From a checkpoint of a small image classifier.
Model: 2.44M parameters, norm layernorm, activation quick_gelu, patch size [4, 4], depths [3, 6, 6], widths [48, 96, 192].
Training: nadamw at rate 0.0013, 9200 steps, batches of 512, held-out accuracy 42%.
Data: trained on photos of plants, animals and fungi (iNaturalist), 30.2 epochs.
Rows from block 7 of a small image classifier, named by matrix and row number. Rows with one number belong to one neuron. Each number is 500 + 25 x the weight over its row's rms, rounded and kept within 0 to 999. All counts start at 0. Numbers have three digits each.
After each neuron's rows are labels from the 100 images, of 14848, where the neuron reaches its highest value: "top examples" is what is common among them. Only what is clearly more common there than usual is listed. The data: photos of plants, animals and fungi (iNaturalist).
# fc1: MLP up (model.blocks.7.mlp.fc1.weight, 384x96), inputs 0-95
# fc2: MLP down (model.blocks.7.mlp.fc2.weight, 96x384, transposed), outputs 0-95

fc1.172:528453489534528507496466490526502475526458506512500511530460508484507498493491475517502512549502552493457544493512505512476528529485490520519551503431545510524489493518519503487531474479543473543525502486532513471492495484497502541534511541494491468484490500506487516447460499520505479485
fc2.172:507474504525512504533499509550484494487531511473503506546498498491523468513487500533523495478502474548398556529511524489522501505456494523482517483498553543501486508565519520490494548510506491522500543508512496492480514492526494508503512533463481487471483510507492511509518518491488462473
top examples: order Passeriformes

fc1.63:514510502463521531489517495501482545460549517512528507511491477483508530502489513459515513495468460517490519531514521534469528473532485502467472458493493553506474473488503512477480458498475518490488519520567535524505515462518544500496471534482483483495479461479496471532485528520460518532
fc2.63:450471489504503525554489487500482514538479540492500525482504519539504537491524512485510468495472472517485503517512496510492516481516496493440554517445495485500541467534467506488511516493504537470510496481516540511476538521464497514490566453511525464462479492493509495530515485525489538501
top examples: order Passeriformes

fc1.54:516480479525518484495490515512519504472451483491497469479488516474521546508496533497492497500486488463479452488501463474469520511432490523425493489509489540486532515473484477477490461498505474475458485506512497527487519503470488476498456528513521522502548471515504474489488530513430506518
fc2.54:492497497482449543476511467502506512543474483520495488516540499465511482519482496480489528509492496484423509493467458532510480476564503543504479507511518486502505508498515479520548482524512431467475506482499455507550519509444492505509494515525523524502483499524496475508501515523520506469
top examples: class Aves; phylum Chordata; order Passeriformes

fc1.91:476529503498511518500508480493462473458514513530502534488463500486501528486548530466496515495476461496450495459499504533513495456473509477501494460490488511471506465510469490520512464485503493488535489484565550524521493510496534485498486481473514573463472527474499451480486493502515474490
fc2.91:454454514514494522477504542523526507494479472494524549523458489501484484526509517505513493495433504495399509495518533506501520523509519518477520527519486515438496476471502484535498496512475537471503524474507464526509524497439508497535514484487540490512501497488503479491510490505493499482
top examples: order Passeriformes

fc1.220:502513457491465474496492508460506475483441516512433517526443501512506500532492556517537510506469473505499486478489517529539514548447493509507506518470477507476516495488516503431519486567521531481484478498523506524513493495502502479471500485490467529503501485486514519498495507498470464486
fc2.220:447504501510494506525508460494511521470509495507532494550418499466459551500466489493483471499490468482397470473524513499533506470514501531500493525483479499521473515515499450517517493503491500489466527484486511480534510482542507494473521491481492473488497497500505488504502527494520474501
top examples: class Aves; phylum Chordata

fc1.78:494527512498498555527500486482487486480518508520505507515528465501550483514513507507511510558478494510456512514453483486470519478506424549469514520479503482467526536449473493485516519494531492539517507501507548471528513527497488510485521509463492492465529528488469529540518529486471501499
fc2.78:544507469500529519510534504457513467523498472540532492511517507548498471515501517480493486523507512493468571473506514467459497504497479490467506444476515490471491528464500485493515553507527503499536501474462511504509524485478482492520537533465519516500572490513496531513485491540480501523
top examples: class Aves; phylum Chordata

fc1.214:517511558525474522489486516456452505531526506497454492518490496466500486507500520512520497555519503462469484518490522504477502468502492515484472499492493519474483531485512531510481522522513447485553460527581539496479506513477488505495487517454509506513478509522482538475464474499460493501
fc2.214:506502473497484540467529499505495493536532463497501513491525509501490490520529498456479539450529550494530565530478511496506505503475525497498513528460517537500483508485495552476541479485493474447478506456524523523498467510497491527496512464465537484541503549511502532478506501509530512498
top examples: class Aves

fc1.180:516478527499523507486458519508494538499462481499471484471549506495533512479507562503504486508484517462455492499479477506480518520513519502451528472458485510502480548464476473493465486507469465533510508493494505540533465540471508475494500520499516526533511482547528522477440510487526482493
fc2.180:506521521462464525505517529472487545538499490518481494510508530478515532503520510481480526502491478555415477530493452536516480500497496521478530488466528498490485494509466469474472497520505486448476497493460505500528488503500504499490506540551522503500487508501543568496496531500503479517
top examples: order Passeriformes

fc1.203:524515547518482466521464527506525516510485511463476518495516557507473486467509534527506491497487475499450498479514452482509478458495515524485497515481532481456478538536448462493490527482505527460475499499536471479504520523493511491494455506487513516551466501497541511509468491488479531464
fc2.203:486526511508483510518470487523506499484499479523510521491481551438495541496509514491531531500509504507486499504475465477488496494562506502497522503512464465453482540477470442479472510525509502484445549509524471512490474497516538509464549508481545538477498526522515477509519499514484484457
top examples: class Aves

fc1.193:520474458502514494507505490512482501528476508466506450490461457535535487508490501449506503521482495478516487509477437514475524491499527491552486515456443483530487512511465476493447509550501501514544520492485477526523492505510522532483493494507449536481528509492458473527527481484499489502
fc2.193:506507482506535480499501496478488505447504494520505469503470536503478533492474513482522528537471517486480509470507551502555564503528475466492515538468502500519481514458486479448527532520490532525458468518504515481515497528490488479489455494494503501499504471509502492507463536448499512441
top examples: class Aves; order Passeriformes

fc1.168:526489485491482493502482502476500463493475500559505500514502482480552462505491489474489513547480462468420495497521483502475526492519513510482479520514519506482512574518435481504485520493510488561560472480511507495522544513480513483498492526482491500502468513526483504496511521462489503512
fc2.168:502500514467488532489489541511520492513518472510547495508525481497534496508480510481510542511510499492630482500462509526495532499483504429492482450517524512478481518517532500458492467506525459509532479479506496498497470494512489506505529539493506516484507480487490495495526499483484492498
top examples: class Aves; phylum Chordata

fc1.289:474508480529490532476556510533456467539486479544475524508500494487499550496530481465467516509483514450478514482518485495461485546465530488483493458484489505501507531526500489498507446515523509517507529536445476545506517448491494480519485493531483507521489526517495528514517507525497521525
fc2.289:468513526482520486494499525475467488551521479539450489520513498509548464518449505494507480517481500527456508493485484473478484495456495513529481489504501481504499525536484522462511504526530515523539474510470491487506494478522527506547537519518488414493531483518476461494501510486528464481
top examples: order Passeriformes

fc1.290:473502504497482496529481518513498494461482482484524534518458508500449430483476516492447530510505473516498452495518540544510519505497547496453543476464495503496534536519496489488494521514467463511472509518555488487510463518496476500475513473477498503508449511531454519484495518509506508487
fc2.290:548466493486514490449497468499466486532503487497492510576514477503494494490502518503484510508489522509407506477501512495462543488459551526468515550500509510513482511482490486511535497501456440528479523511515490505509540505492515520519513482510497526529520504541490523512515472518499497483
top examples: phylum Arthropoda; class Insecta; order Lepidoptera

fc1.378:507485471478516488522518469484476536500505500531527511519492541472469516521501515495489506492526515507464506512541500501475517486511474524481471544539503492467455464509518487494460433501525484486503562494512549511482486488510469521536484465478459520509483492545495526528468503537538542519
fc2.378:452482517505514475490528519484503513458469546526472489521511458514478509471508516483456504455487518489393467453483492496523509484481504515512506490494508506460494498481468499549504465463519494463505504494512498496506497475513484532514513462506520481482486478501522503462511473456520502530
top examples: phylum Arthropoda; class Insecta; order Coleoptera; family: Coccinellidae

fc1.106:507492549512486497483522509546504479517445534501467511475531538499511489489459505483504503484486498522471494503497499482476505531487522493478514515478490526485534476519493472501521462471471507528537465503451499555567511501515524455536465512503471544527530506509476503541490495456533493478
fc2.106:447493505507477522501534516490480520490466538540461515509509495504556505514517497487542501514511469520483498501488444461477495457505512509514490477502503464490525540504502504497462508563506520468543509479497479538541485473455482509506488541548514524459492528478494495524483533469518483484
top examples: order Passeriformes

fc1.250:482497495494521494493490508499440497465482465516495516496501500510553511500501514453485461534479484445470505519483468503486504508464501482453494491478478458446480503503468483438487510511515511508489480488508496574512527509484495476525530501530497474479526512529510530533492538553503534515
fc2.250:467541487499514496519498505501524486498521514496517502485453508501506517504458463516550485506500499445399496472489538489508451532484496504461506519488510464476495494500496467484510520522530547466490528534502532472520517512527468465511529488503527494512520526478501519524492527468521467496
top examples: order Passeriformes; family: Parulidae

fc1.173:498517485543503493494525511519467469530493447466470516565476527502505516538489513477495489509492518480492507483506513482480526535485501476490457501494516503534446502524458506469502466532498518560520483503516503480510500456423535498538517504529490484525533520485504478503454492515507478483
fc2.173:457523516475504483431472514520501490520518504458482488544517476523521497530497508514518550511496498500469486443500506491472524531487494524511501474488506477506497516494482503489522518508473541534505481506470434506494508508465493480500512496550488444474502531469474493518473485421477493496
top examples: class Aves; order Passeriformes

fc1.158:466457477530507519505499520510527516475465480477544507522483506479481553509482455530457532481460479515481484515508510498488503491469541478510502506511469472501509493542474455479482476498522461473500528493497495520514497476518470502520520468471458506497584507477518516529464526539513512505
fc2.158:469508491461502519526512453508532472516521512512531475563511529529495514500475502485509521517504470467430520488482512496490531529518473525481515499443500536495496509496508461504462520488535493501496486479500488514501508489513556502485533536478517482522498420462472472523477510517526496503
top examples: phylum Arthropoda; class Insecta; order Diptera; family: Syrphidae

fc1.199:506489548493509538513512498524482512566531519488488508514501532517454500519497568499532476498509513457473495480493498493484478518515490493462501519513481513453493483418465499477532506512513459487515494503488457500538474504466508475517495535481484484519521473488512459544478535517515476503
fc2.199:519511507546486501463535477525492509490480491494473488475507478476540469535477509556521488512528462503595505521541538505482513512506510418481489511529486483510462479492499496501500542498491508505526485493486480474503479506513515527492497506520507453522508497484531505471465495485521543520
top examples: order Passeriformes

fc1.177:485494491489468475553530486502509484512510472488569512505477488471489496493489474501477487498505527503515496461449511486485492502482505508509442498504426553491467505497481498438526508529522507489471515518479505539493478449491477472532516501506443513493502526495520508470506474536515477533
fc2.177:483479495501474553457513482526545490521513488548491487508535495455532535514532478524492498504536479484514530477500508507495503527523510505484497497491517428501462487506524486517455506514511448492514502518521482533483501482544503492508520549514538509466537512438525533523475487477511491473
top examples: phylum Arthropoda; class Insecta; order Hymenoptera

fc1.216:545480486501458480546532507490494469477474518464488472524494508486513491492542455502487474552510484475480505516543508472469489466531525514502472510525486513529465537520458510489492479516493480496501494498534461489494508498526421533471501514491470514497491495458519493489526516517519537446
fc2.216:503520488505504490524518515492521509566524474503492499521528515445457511515522495493504514499530456523417509478510484487502422505520526519531493496509514452517473488518507485529476466551459512528490518480497485488505481457501506501530494493501501531489468494493547490519531480516472519478
top examples: phylum Arthropoda; class Insecta; order Lepidoptera; family: Nymphalidae

fc1.102:554530481497547475510460488530492465480459493465481475513504497509516511507561482508491524494486528517466489491469513493529508473449466519502497527508509434533510529531492450448497487496565506472510519510504462478492543492487489505498508512530512513516473512538505486503509489469510519517
fc2.102:491515470505519501472492499507524495534497478490481471509493488510527537478490489500469508515516523504465506526550499485485486513547542483534483502535487490510490499502464447473514511531519488496529491524440496533488487508461539467514494546477511486518454523483450476547470553471505472461
top examples: phylum Chordata; class Aves

fc1.184:522471501501519493481509464507501518522508463493500498536479531512490479471481525457497487560484484495493487536508518516474511536491505481479488533524490473526480482506469473529529500478486452500507499553515554480436487489521535538475529497491478545531505523517452507515472528556519499505
fc2.184:551491495495469485481463475504490507496523506515495493473517481498466509468503497484494501507455520501527485476528488514517495431526479469507460502457492512494509521491458507525534508525499456480517529529515510521498532516536492487513467489507461534522480472540516524463529502555496522576
top examples: phylum Arthropoda; order Lepidoptera

fc1.100:504510486488473492469485514525515452515525541461533564495505510465507524484513475469473497515537487491491491482470449528489519512534504493499457498469458521501553450501509498468532483503498567508508500510503529482480498492491462509528504446501481534503537509488520523516508518526503455488
fc2.100:512539524482514494525485534489488521505552498451486518458509524484487501468484503494493504503515514514410493518489487512583465483522443540520541494501473515506519497509529539486477508483472542508476488537484524491479508495510501501484501471513525512471505481484504509485498505456542493475
top examples: phylum Arthropoda; class Insecta

fc1.339:521493431487525484471492504482487533462468464489508500528448510521500482552506512507505524512452487488461528534480504490493508516509495486550504535532472520503480500546462464506436493512501506484508495457566504478497498511493548522483479512472494503507498514509469521525474469494476502503
fc2.339:467502499466502476505513504487497513505520525487482491519488497488484520495450501472518524518513491497453499539454510555490500553517493507502463540491524483522463482519577519510489494507497502460482517515548523472526478472511527552512536480433505498492475478501536513500481495453499490482
top examples: phylum Arthropoda; class Insecta; order Lepidoptera; family: Nymphalidae

fc1.280:521495490488456476529484451494439551519479477500532511534510512464519455506534528535468503528477473515491498534494516499492461482546509523515505518519529483470539495511477471492465513519479531511483519493510513471469542523495515522454491493487510500467459484519509528516525463511549506494
fc2.280:488477500482509513542509476481533493551500519515466473548530545480539514501489483483496483532476468487541485494484473489506452513501489464472433521542492484489495504493534513478510495524475508483502478494541478459520485462496509497532537494453545479504478499507453477536502512506534502524
top examples: phylum Arthropoda; class Insecta; order Lepidoptera; family: Nymphalidae

fc1.194:507480534496477515508521513473452531511506522511461516518458467465531493516509480464507510512485526516509486528481443548485522472509563482559458472517504508504502497494501532499476471516504482510512479499539486497528517503513564519489493505454475528538500480529507483473468496529474531485
fc2.194:506472559474491520490493509524477475470477551480494495504496498478441479508501514464513465510487519500524493453503502531487499503513509497488553524476529483490501482468490586543523470503451479521506492478528486530501511514504474489506506473460507496550495500493498493459514493548482484541
top examples: order Passeriformes

fc1.12:466506506487496529482506470528468484547483493454516531474484515474510526489451482470494509497499513468445453456474480515511524536484495515491522487472483474525508496452527473451523537539477515534494492486522466498506489508471472487484504481529527522487486538516522489488571484487518496500
fc2.12:506509522487534480538464480492505483521509484469460505455508468533511481495501522498494507494509515491513488507457447472516487554473519525471518495487471476487511516492542570486498548483501506515461481483516517493479535505478527509488512490503484490499478554504484532492529436547516511452
top examples: order Passeriformes

fc1.315:525496487476496503488511475519505442511495525489499506504481507517527521515534503501530455482495500505468490502479475539430518456501480462525518477506479535480506493531429496437522477514507510516484485503510522524554484490488493511496515518554519544510536504507515477550504500515508522544
fc2.315:511509541476483525492540509521452502513475506527459466534480523529492497484492520480520474498490504490410521523474489485508509476491519523495500511490483511470545520500491464477507514504500509501581504508522459483530491558479491478513464512524511500525517500478503524485521558474524507512
top examples: class Aves

fc1.228:535519479486481484538513514465501532499518471466507501510481548498552534500490507507466506553461495477482488531463515520519467510480525494492505518525470517493477570491459486512465524512498488490497509502492517517474500522478557520456474485501469520524529476492511529493496546559475495481
fc2.228:488510509532517532500492522521506519512482538515480462489497487538510476475490494483491510498483499474376532509471524493500521510517514555517470521510499473471504527480467505528494498513532517479489518519529485507503556493536527557496511512486498504488535470507501526468504500517457487502
top examples: phylum Arthropoda; class Insecta; order Lepidoptera; family: Nymphalidae

fc1.53:508501465466510485544467511527509491510503481520432536500522525519483476497528489483496530494475461479468475476472470483512482512496505474544495531496511517565461473480494460505517515498569500481505508507532507491486500463485511494499512518475493505560463499506503476494502453506513473555
fc2.53:450499494517521496470501496505470511497496495469484484505502483516476514487507478486534505503496529496399556484508552502514517497443532494491492491519497522508460493500513511481500506516505463528458521506497506492500493541469490493526503514515511443487535483494521576529516464523529495475
top examples: class Aves; phylum Chordata; order Passeriformes

fc1.123:475483493477511479482483498507519465534500483462554512525460497493517538489510499471469507462512518521453494471465476499515487504471516478519476516550488506427506517555479454486482499511488508556485521501502498523484481501545522494484483494539494525545520507479480513498530527521480495546
fc2.123:479509504495519531476500517490509496531492519469491474493516478493523492490495515471487504497470518494344472500515506509497488526507502550480516517493487493497489453497512460539488515491516505488507484525437494483495537483495498486505500507526529496482514512498511532493490466509513466513
top examples: class Aves; order Passeriformes

fc1.326:531505470487520518506497528526534464517445513535474482510512557523509489474482469522476497511492514466453451483464525487498489526465469521513512502509523492492502511509466495455484558491555504510482531523508487498520527545511464491547522481502498495476501493519480524545506511466470534493
fc2.326:483471500505535539487512504504508473485468478503546511496522496484476475501509506479491449526471491484437559514487463489494478498472561508507472476507471474484535443524526464498524512475543485476520507527466519495500495498495524493525498526506487527536518469495469495556501490455493488523
top examples: class Aves

fc1.316:517482507480482499546470532480439507496508533498499555485479472518509507510557522488522457491508504475488470487503488470483506487508475476542565494522479533484528508523498444514508493465489519502491502510533477524540502519525525475458481456485485462512460495490500493515507515527503462539
fc2.316:500459502517520510445496528490517518475495482508478500513510497492535536512481473487527465482499522484422518469502522486515509524488446549515499538499473503521489504501517496494533552515502531527488510483540459492531510478454489496494509465494496452434520481510501497485450498477513487524
top examples: class Aves; phylum Chordata

fc1.309:478508520484534490484475481505477535471479442464524499490456552499495486495537475471449491518481507481516528524508507536506469497484541509510460494512486450459497482556492483489532477490499502494475518511535479517485494467470517505524509513533484527531535532474531483520495546542488487510
fc2.309:523539500500467480525513532503462506505481524526482486476506499496477527499478557498538505455499545519420476447505493502502503489524492512483503501438503545514491492470480480501529492544518467477499513500474521482532485515503498464470461471528525531504496481497513456491479529531497499474
top examples: phylum Arthropoda; class Insecta

fc1.28:525501478479505495519516486546476511509503491488470461503514498456506519511475493505534499529517482467519502475485467527511487464513522461462475508441469492507452459456478481525443471483535479499486496514542478539496496504492473484520490552492521536517541521517484454506497512505489501549
fc2.28:503486483522499497489502509502503488490489511536489484491532505532475549494472500467501482490510486500649521483512480471516524493490486445515475483512488531453510468501494506492483513438492487495484504521523512497490479533484514513493530494475518519507521504488498500518504486502481541527
top examples: class Aves; order Passeriformes

fc1.261:507487547491544493501478501522469430490447537503547488516547485460498507498504504489514438494485492472470542512478527490459516507496529532488488560494521509485528463519506527491512547513524531516515546507513503474510497503524479460520497512503487488473495514513488530495464489501537504501
fc2.261:555482541536525509526472494478506510486512505455532483524503505491431515484526481505518477563535524505480473496473531480497485475514533521530480514473497490536507500521510517542501519546491503516483508549481527490472526509493495503489495561494485541529531509526512539535497524510499475478
top examples: order Passeriformes

fc1.345:506543505470519477479491494502531470522509468506504520552515515530469498486504530461511446493522467455446482435503481513516501531489521515504503501497482473434527493519496539478518507467471518471458523522529503506509508509493563496528489506556510479506486481492502496485490509493494537520
fc2.345:498529482510478485482556511503450518533481505481516520500472486517531502522489486486521457475482464472402476472507512496481504542520465447530465505502506510497510508497532502535536520482536487470521479498483510519529498475496505514510499488521529504467495524466503501507484563505528477515
top examples: order Passeriformes

fc1.84:484464493500506496476513483491518484525455494503507453517436471460546539526526492477465508504498511491527468505501511495517491434484506486470509520497487517465457512498519523483494500508512503519467527491511512504502522493486458470535489516507452501535510547504486465494532521578481538511
fc2.84:487504478466477490478486475495480482492496492541442473509516486485498533467522527473476538479476499481538470498486455503492521475497481461526519544463496475478490475520517530442456501541509500443496436498475510496492542517486503508461520483512487487523465503523519516467474527489486507495
top examples: order Passeriformes

fc1.75:493500524499539487535473506533482516501519525500506468489459499511468499539463523496503546536481507456512544511480492523461551519496561493532487505487460500517464473508490542520524481495485484493482492467473465491502514487486510507465497495453449509534530514469529504481517502552516466501
fc2.75:469530526490515500490481479547500471510485490456502548509485507502512502508527490507523523520467475526612505518513506527532468505504497473498536543507489465482508540512484547463511508515520472523490474490476482491515491542483493488486507508441468472514491515515533510521497506521500530520
top examples: order Passeriformes

fc1.212:497497500512475467475498488472462435515481453467518518466493483529519491525513471502516522510500505513453483520512507521485543490532483519494469476509507501496471539476492459494497523466498488511526447508529508449443521495539540499554493514472487458506505484483477522487485470479545504496
fc2.212:508486492528501475506458500485479497499503468508537510459520498551481502521484518487536513504509519503494507505485498546475513495481498463527427500530505536511468509476523503458507515471481484531508478505494558479506499453500546500491468538504490496536501468514437471492454463529513530472
top examples: class Aves; order Anseriformes; family: Anatidae

fc1.82:517503495500477464502487493446454479477488493491483508499480508472503501491531460486491478501490503517482529537541530503492514474478467508523509485536523537496505471537468486475490535518481467514497561553477527478477543486520467543476476494502475474494550531497513483513458542476506462480
fc2.82:478503519493519475500499493503459529478521511476491486547496546496503467537496496521492477495475496505442467507520527586505484531462532476546473518497465538508465508531521494510484505505458483505485481489513512482476480489498516519502453487506491504526539480474566481457474493503500509521
top examples: phylum Arthropoda; class Insecta

fc1.255:496490520512524473481473472511494498544495434531483509523478534537506490529505506458467451503449495496451494511512479495494534538444502531527512505496520448492473473518471480493493471478490482488512477473476488509529502536500553509492479518531515483539512490477515551537522518500500496496
fc2.255:474541500516511502496475501465499515466530534486509510467497461472520539507481491482520456493504477492424494476485494493503481532531474481516522493494482490449491481476510473514479548489513511465460504482510492522499496477474539498492503505485550494487516529463560552512442509513507478523
top examples: order Passeriformes

fc1.139:488479496506470505514459530513505501494477527513471477527497468487543474513507532458498478536437491516504494471476500517465528528469518529503488536435499531507516516519500521469492502480456480490491478488527514528485510545477563466513523459496530481476488522510506457485488512475484529532
fc2.139:488515503510462534504472532530450501494493525513480525522472487483495457535552463515476519488524491506455484507516515514519513523480476557535496533480504505513474532487512526472518480513514519476487515467473491543519516515533452487478475525481513485448489492554516497494511536453525474502
top examples: class Aves; order Passeriformes

fc1.320:504470488496540483490460515469483483549476497497582477535520491499497509486496523546498539505474475515505500530505480517482509480481493506571468479503522508504460489549498467508500515501508526512460521497486537494459469528550478535497471484499481515513518477449498507476524517508533495507
fc2.320:459489496484516493525529443491526507515507515535515481546468529484491466493496521523494478519516454529422486539488517485503493532513502510486528561480515505517504505483508481501496478491508498518524503503470515504541487504518491514532520478500512447535494526467469524540568493527531514499
top examples: phylum Arthropoda; class Insecta

fc1.61:524471490504490509517518474492481510513472461539481543518480551503484490517527488474500491506503488481516500472496432510489470481506493455499458528514502487486474455475510492519504476493508445486507520507532482473489534501505473485510519506462515540553476488561516499498490559526483516558
fc2.61:502459495531462497474506498516479476460487494500484532484496496458475491497513529506485497447498549496602488503540506513505516471475512476550471462518517511526482497508491519526538528501501483517494516529517538518490513478501503482480470462503511513512497522489549500446525507540500493523
top examples: order Passeriformes

fc1.52:526483550523510479447472481481508485514503505517536541516515477515479537487509488469501552495499469494494452521523483505522517510504544483510488499520503488473524491506515480483507511496538467512483449481486508523478459474498542529507465463490540539486562546527496467484498537509531508481
fc2.52:514514522494493493472528551527510464572486499540521516481478507477474440469503496470502511489463529476416538510509509484524482498495536498511495467473510496523500496490465503460502478466515494476527533520518526509478500526490512523521528510518502508495510518492475458469507522445487494488
top examples: order Passeriformes

fc1.124:451495517539477498479481516502472458480496511505518479483519463497502522542509525471496479527495549465503463493471469549512530484486513466468476503483472497491529524520500507512517471532481464484509489495489486523520499511499554501524497491488533573512566517513510464525499476525508473540
fc2.124:474537551482464490556494510534482515587474497511485506518498471467531488510496492480471470523435474484523482527500480484508491506531531511524532500492490494529492525514469519496533507506485488528512515535468508483486514513444502484484473508495471525535493504501488443504525535486520504478
top examples: order Passeriformes

fc1.354:504488530483498480482526524493484543550520472478562511509503503522501534498474524555464500484444512528480515518484547478488489502468481478501513477503512493502464504494475489479497490511491481565494539509477466500506506529474473537538489482526490531453541523498502469536471480482500469484
fc2.354:479546515465487497497467473523536541550527510510509484514482510491526474501507486543533505504499481524471501488469473552474513506522473531516528498485477502485503507500541489504523467491477495569499469473525511498550445557476503477493522511509504523502503506488481450545473476482512508527
top examples: phylum Arthropoda; class Insecta

fc1.240:514494521470523480457474477534487539476486461475507542491496494459483493496531496472509418533503506491446473497490508507473460512484551511487468512500504488491549489510522512465472505477501489497461497505458525515489489518503467497511512521485531493524553511536542514500514524528514521538
fc2.240:505515499541459491469493531502503502517497484494457474484487490489459518515504526466528475516470547476409480458486518515476504515489481505507477510445491480518483488512509466515524553507495484477508554511494498516529502515449490512524504524532514467513521522553516494473520523499521479519
top examples: order Passeriformes

fc1.332:476482505464520477554486513502516494482473493539499469514471470486510527488444489466514511488506528517504493498446495555515565483486507483471475496482474505469512516496466512477540491484507521473493502528565504524484482480525524508506508527528478560543497509457509517497516507536496485531
fc2.332:479474510483476504489497537489475512530491501523526547522485474488520495500514503507514498471461454494402508497497525513461495504530534508535524491501504477503510489510495451538513484524513507510467495498448527548509522510482473513503483516498444557508535500500526516454540510503484500492
top examples: class Aves; order Passeriformes

fc1.161:535496458478516494472467479481496485479497494457515514495513509486515515504537470487469486528491499525462490553503522492496539464479499503533504521472505507472526513478530494458465537486458514503522515536475523502500540488548517529513447522487477482473533543496453501485445532473514489474
fc2.161:472521500489476465507514530501471501501516476462516505538468508527509484507494481512502495515505501478424483533473511571478515508447480485554448489521496531542485480526518473484484508500515481505501473516504509475479466474527527524501474530502497475481525491503492495476434512518520508450
top examples: phylum Arthropoda; class Insecta

fc1.9:528519513501495476530510491492521535503530486470505498535476512492544512489480495516536477492493467515486475474481472523545511535434470524511512522496518489532514534530518483416482495511518516514494455481539460513506476465485526468506477505504528514504546490471487480494449506510496510543
fc2.9:481525498489465482486502510498523491471496478470521518491497497476499553508501482467515516492497534500375505523481500490476535501473519507502489527495465510515522471519527464511493503483504506479468530480474485507546552485537487521513512502514508529484516519435514490479499522504507497455
top examples: class Aves

fc1.38:504497501527486520541502476535477505500476530509531477494513541479464525469518505496536537499540481538476547516549485496463484493513490477524480511469477441474513495486538483485521506523528484492502489528509558536480497472506488445499512542501496487518513536478475515533459512520479484535
fc2.38:474457493528488508453493516476480502504482511565506504456493488504442513521492519490476521536502541481446525535517503542494492499459477526503521519481516508485482508488546518512503465495531530460499567525520526483498514453507492487435516492502503514517485519503533488471501506508520495518
top examples: order Passeriformes

fc1.174:523518498495518496471510515526491518511488483504501513492499518504509509507517538470549455494486493427474451486436492513485496520487461469493503508476451465532485503485511490512576506545481468530524487437485494512518478483473487487494544506516504505512520541505510489503492489538481526524
fc2.174:519481512498519486483520535519487438524461481483442493491521480508542483511480530534509500499513541486436468521527458508497461535475512500513508493528528508492502534450519532493483521519506452501537503491516496486512489518476536524453467502496502491497505524495508545495553467509491530482
top examples: order Passeriformes

fc1.72:474488498480463509509475464498518509555516455487464515484530493497496473472541508491490456506511458536502534469542505534520473531455527475534468497528500517500483482526494468515485505545493497522494537502519497510477534493489533485506462501467472509501513539541499490510474504547528521553
fc2.72:545490484536515489488505489502483444514526519521467478488533506483420492484496515507513488521504555460445507476516537546489516523490473504497513532505531521514498528481495512514534558501531487476542528538485511486502509496552483486485483527464496454534502512503509501500494474481501489512
top examples: phylum Arthropoda; class Insecta; order Lepidoptera

fc1.65:496495509494466487488509500503435481503515485502505508529509530518452460520517500511526510507459492470492476503496513514532536494473466483473496510455480516499456466422492504487515474514504540540542470494502530511470508551478501536477484479503518505500510531500499473476459467503483463551
fc2.65:482531507528502518541506472474508466488491491492483491510517484505513473471509465543519457487512481497398511530536513500520483506543468493509492557506470498471484531514455529513480550488523530500511515483525490501516447514497508527510506486493497494523512525511499538549519469493510476485
top examples: class Aves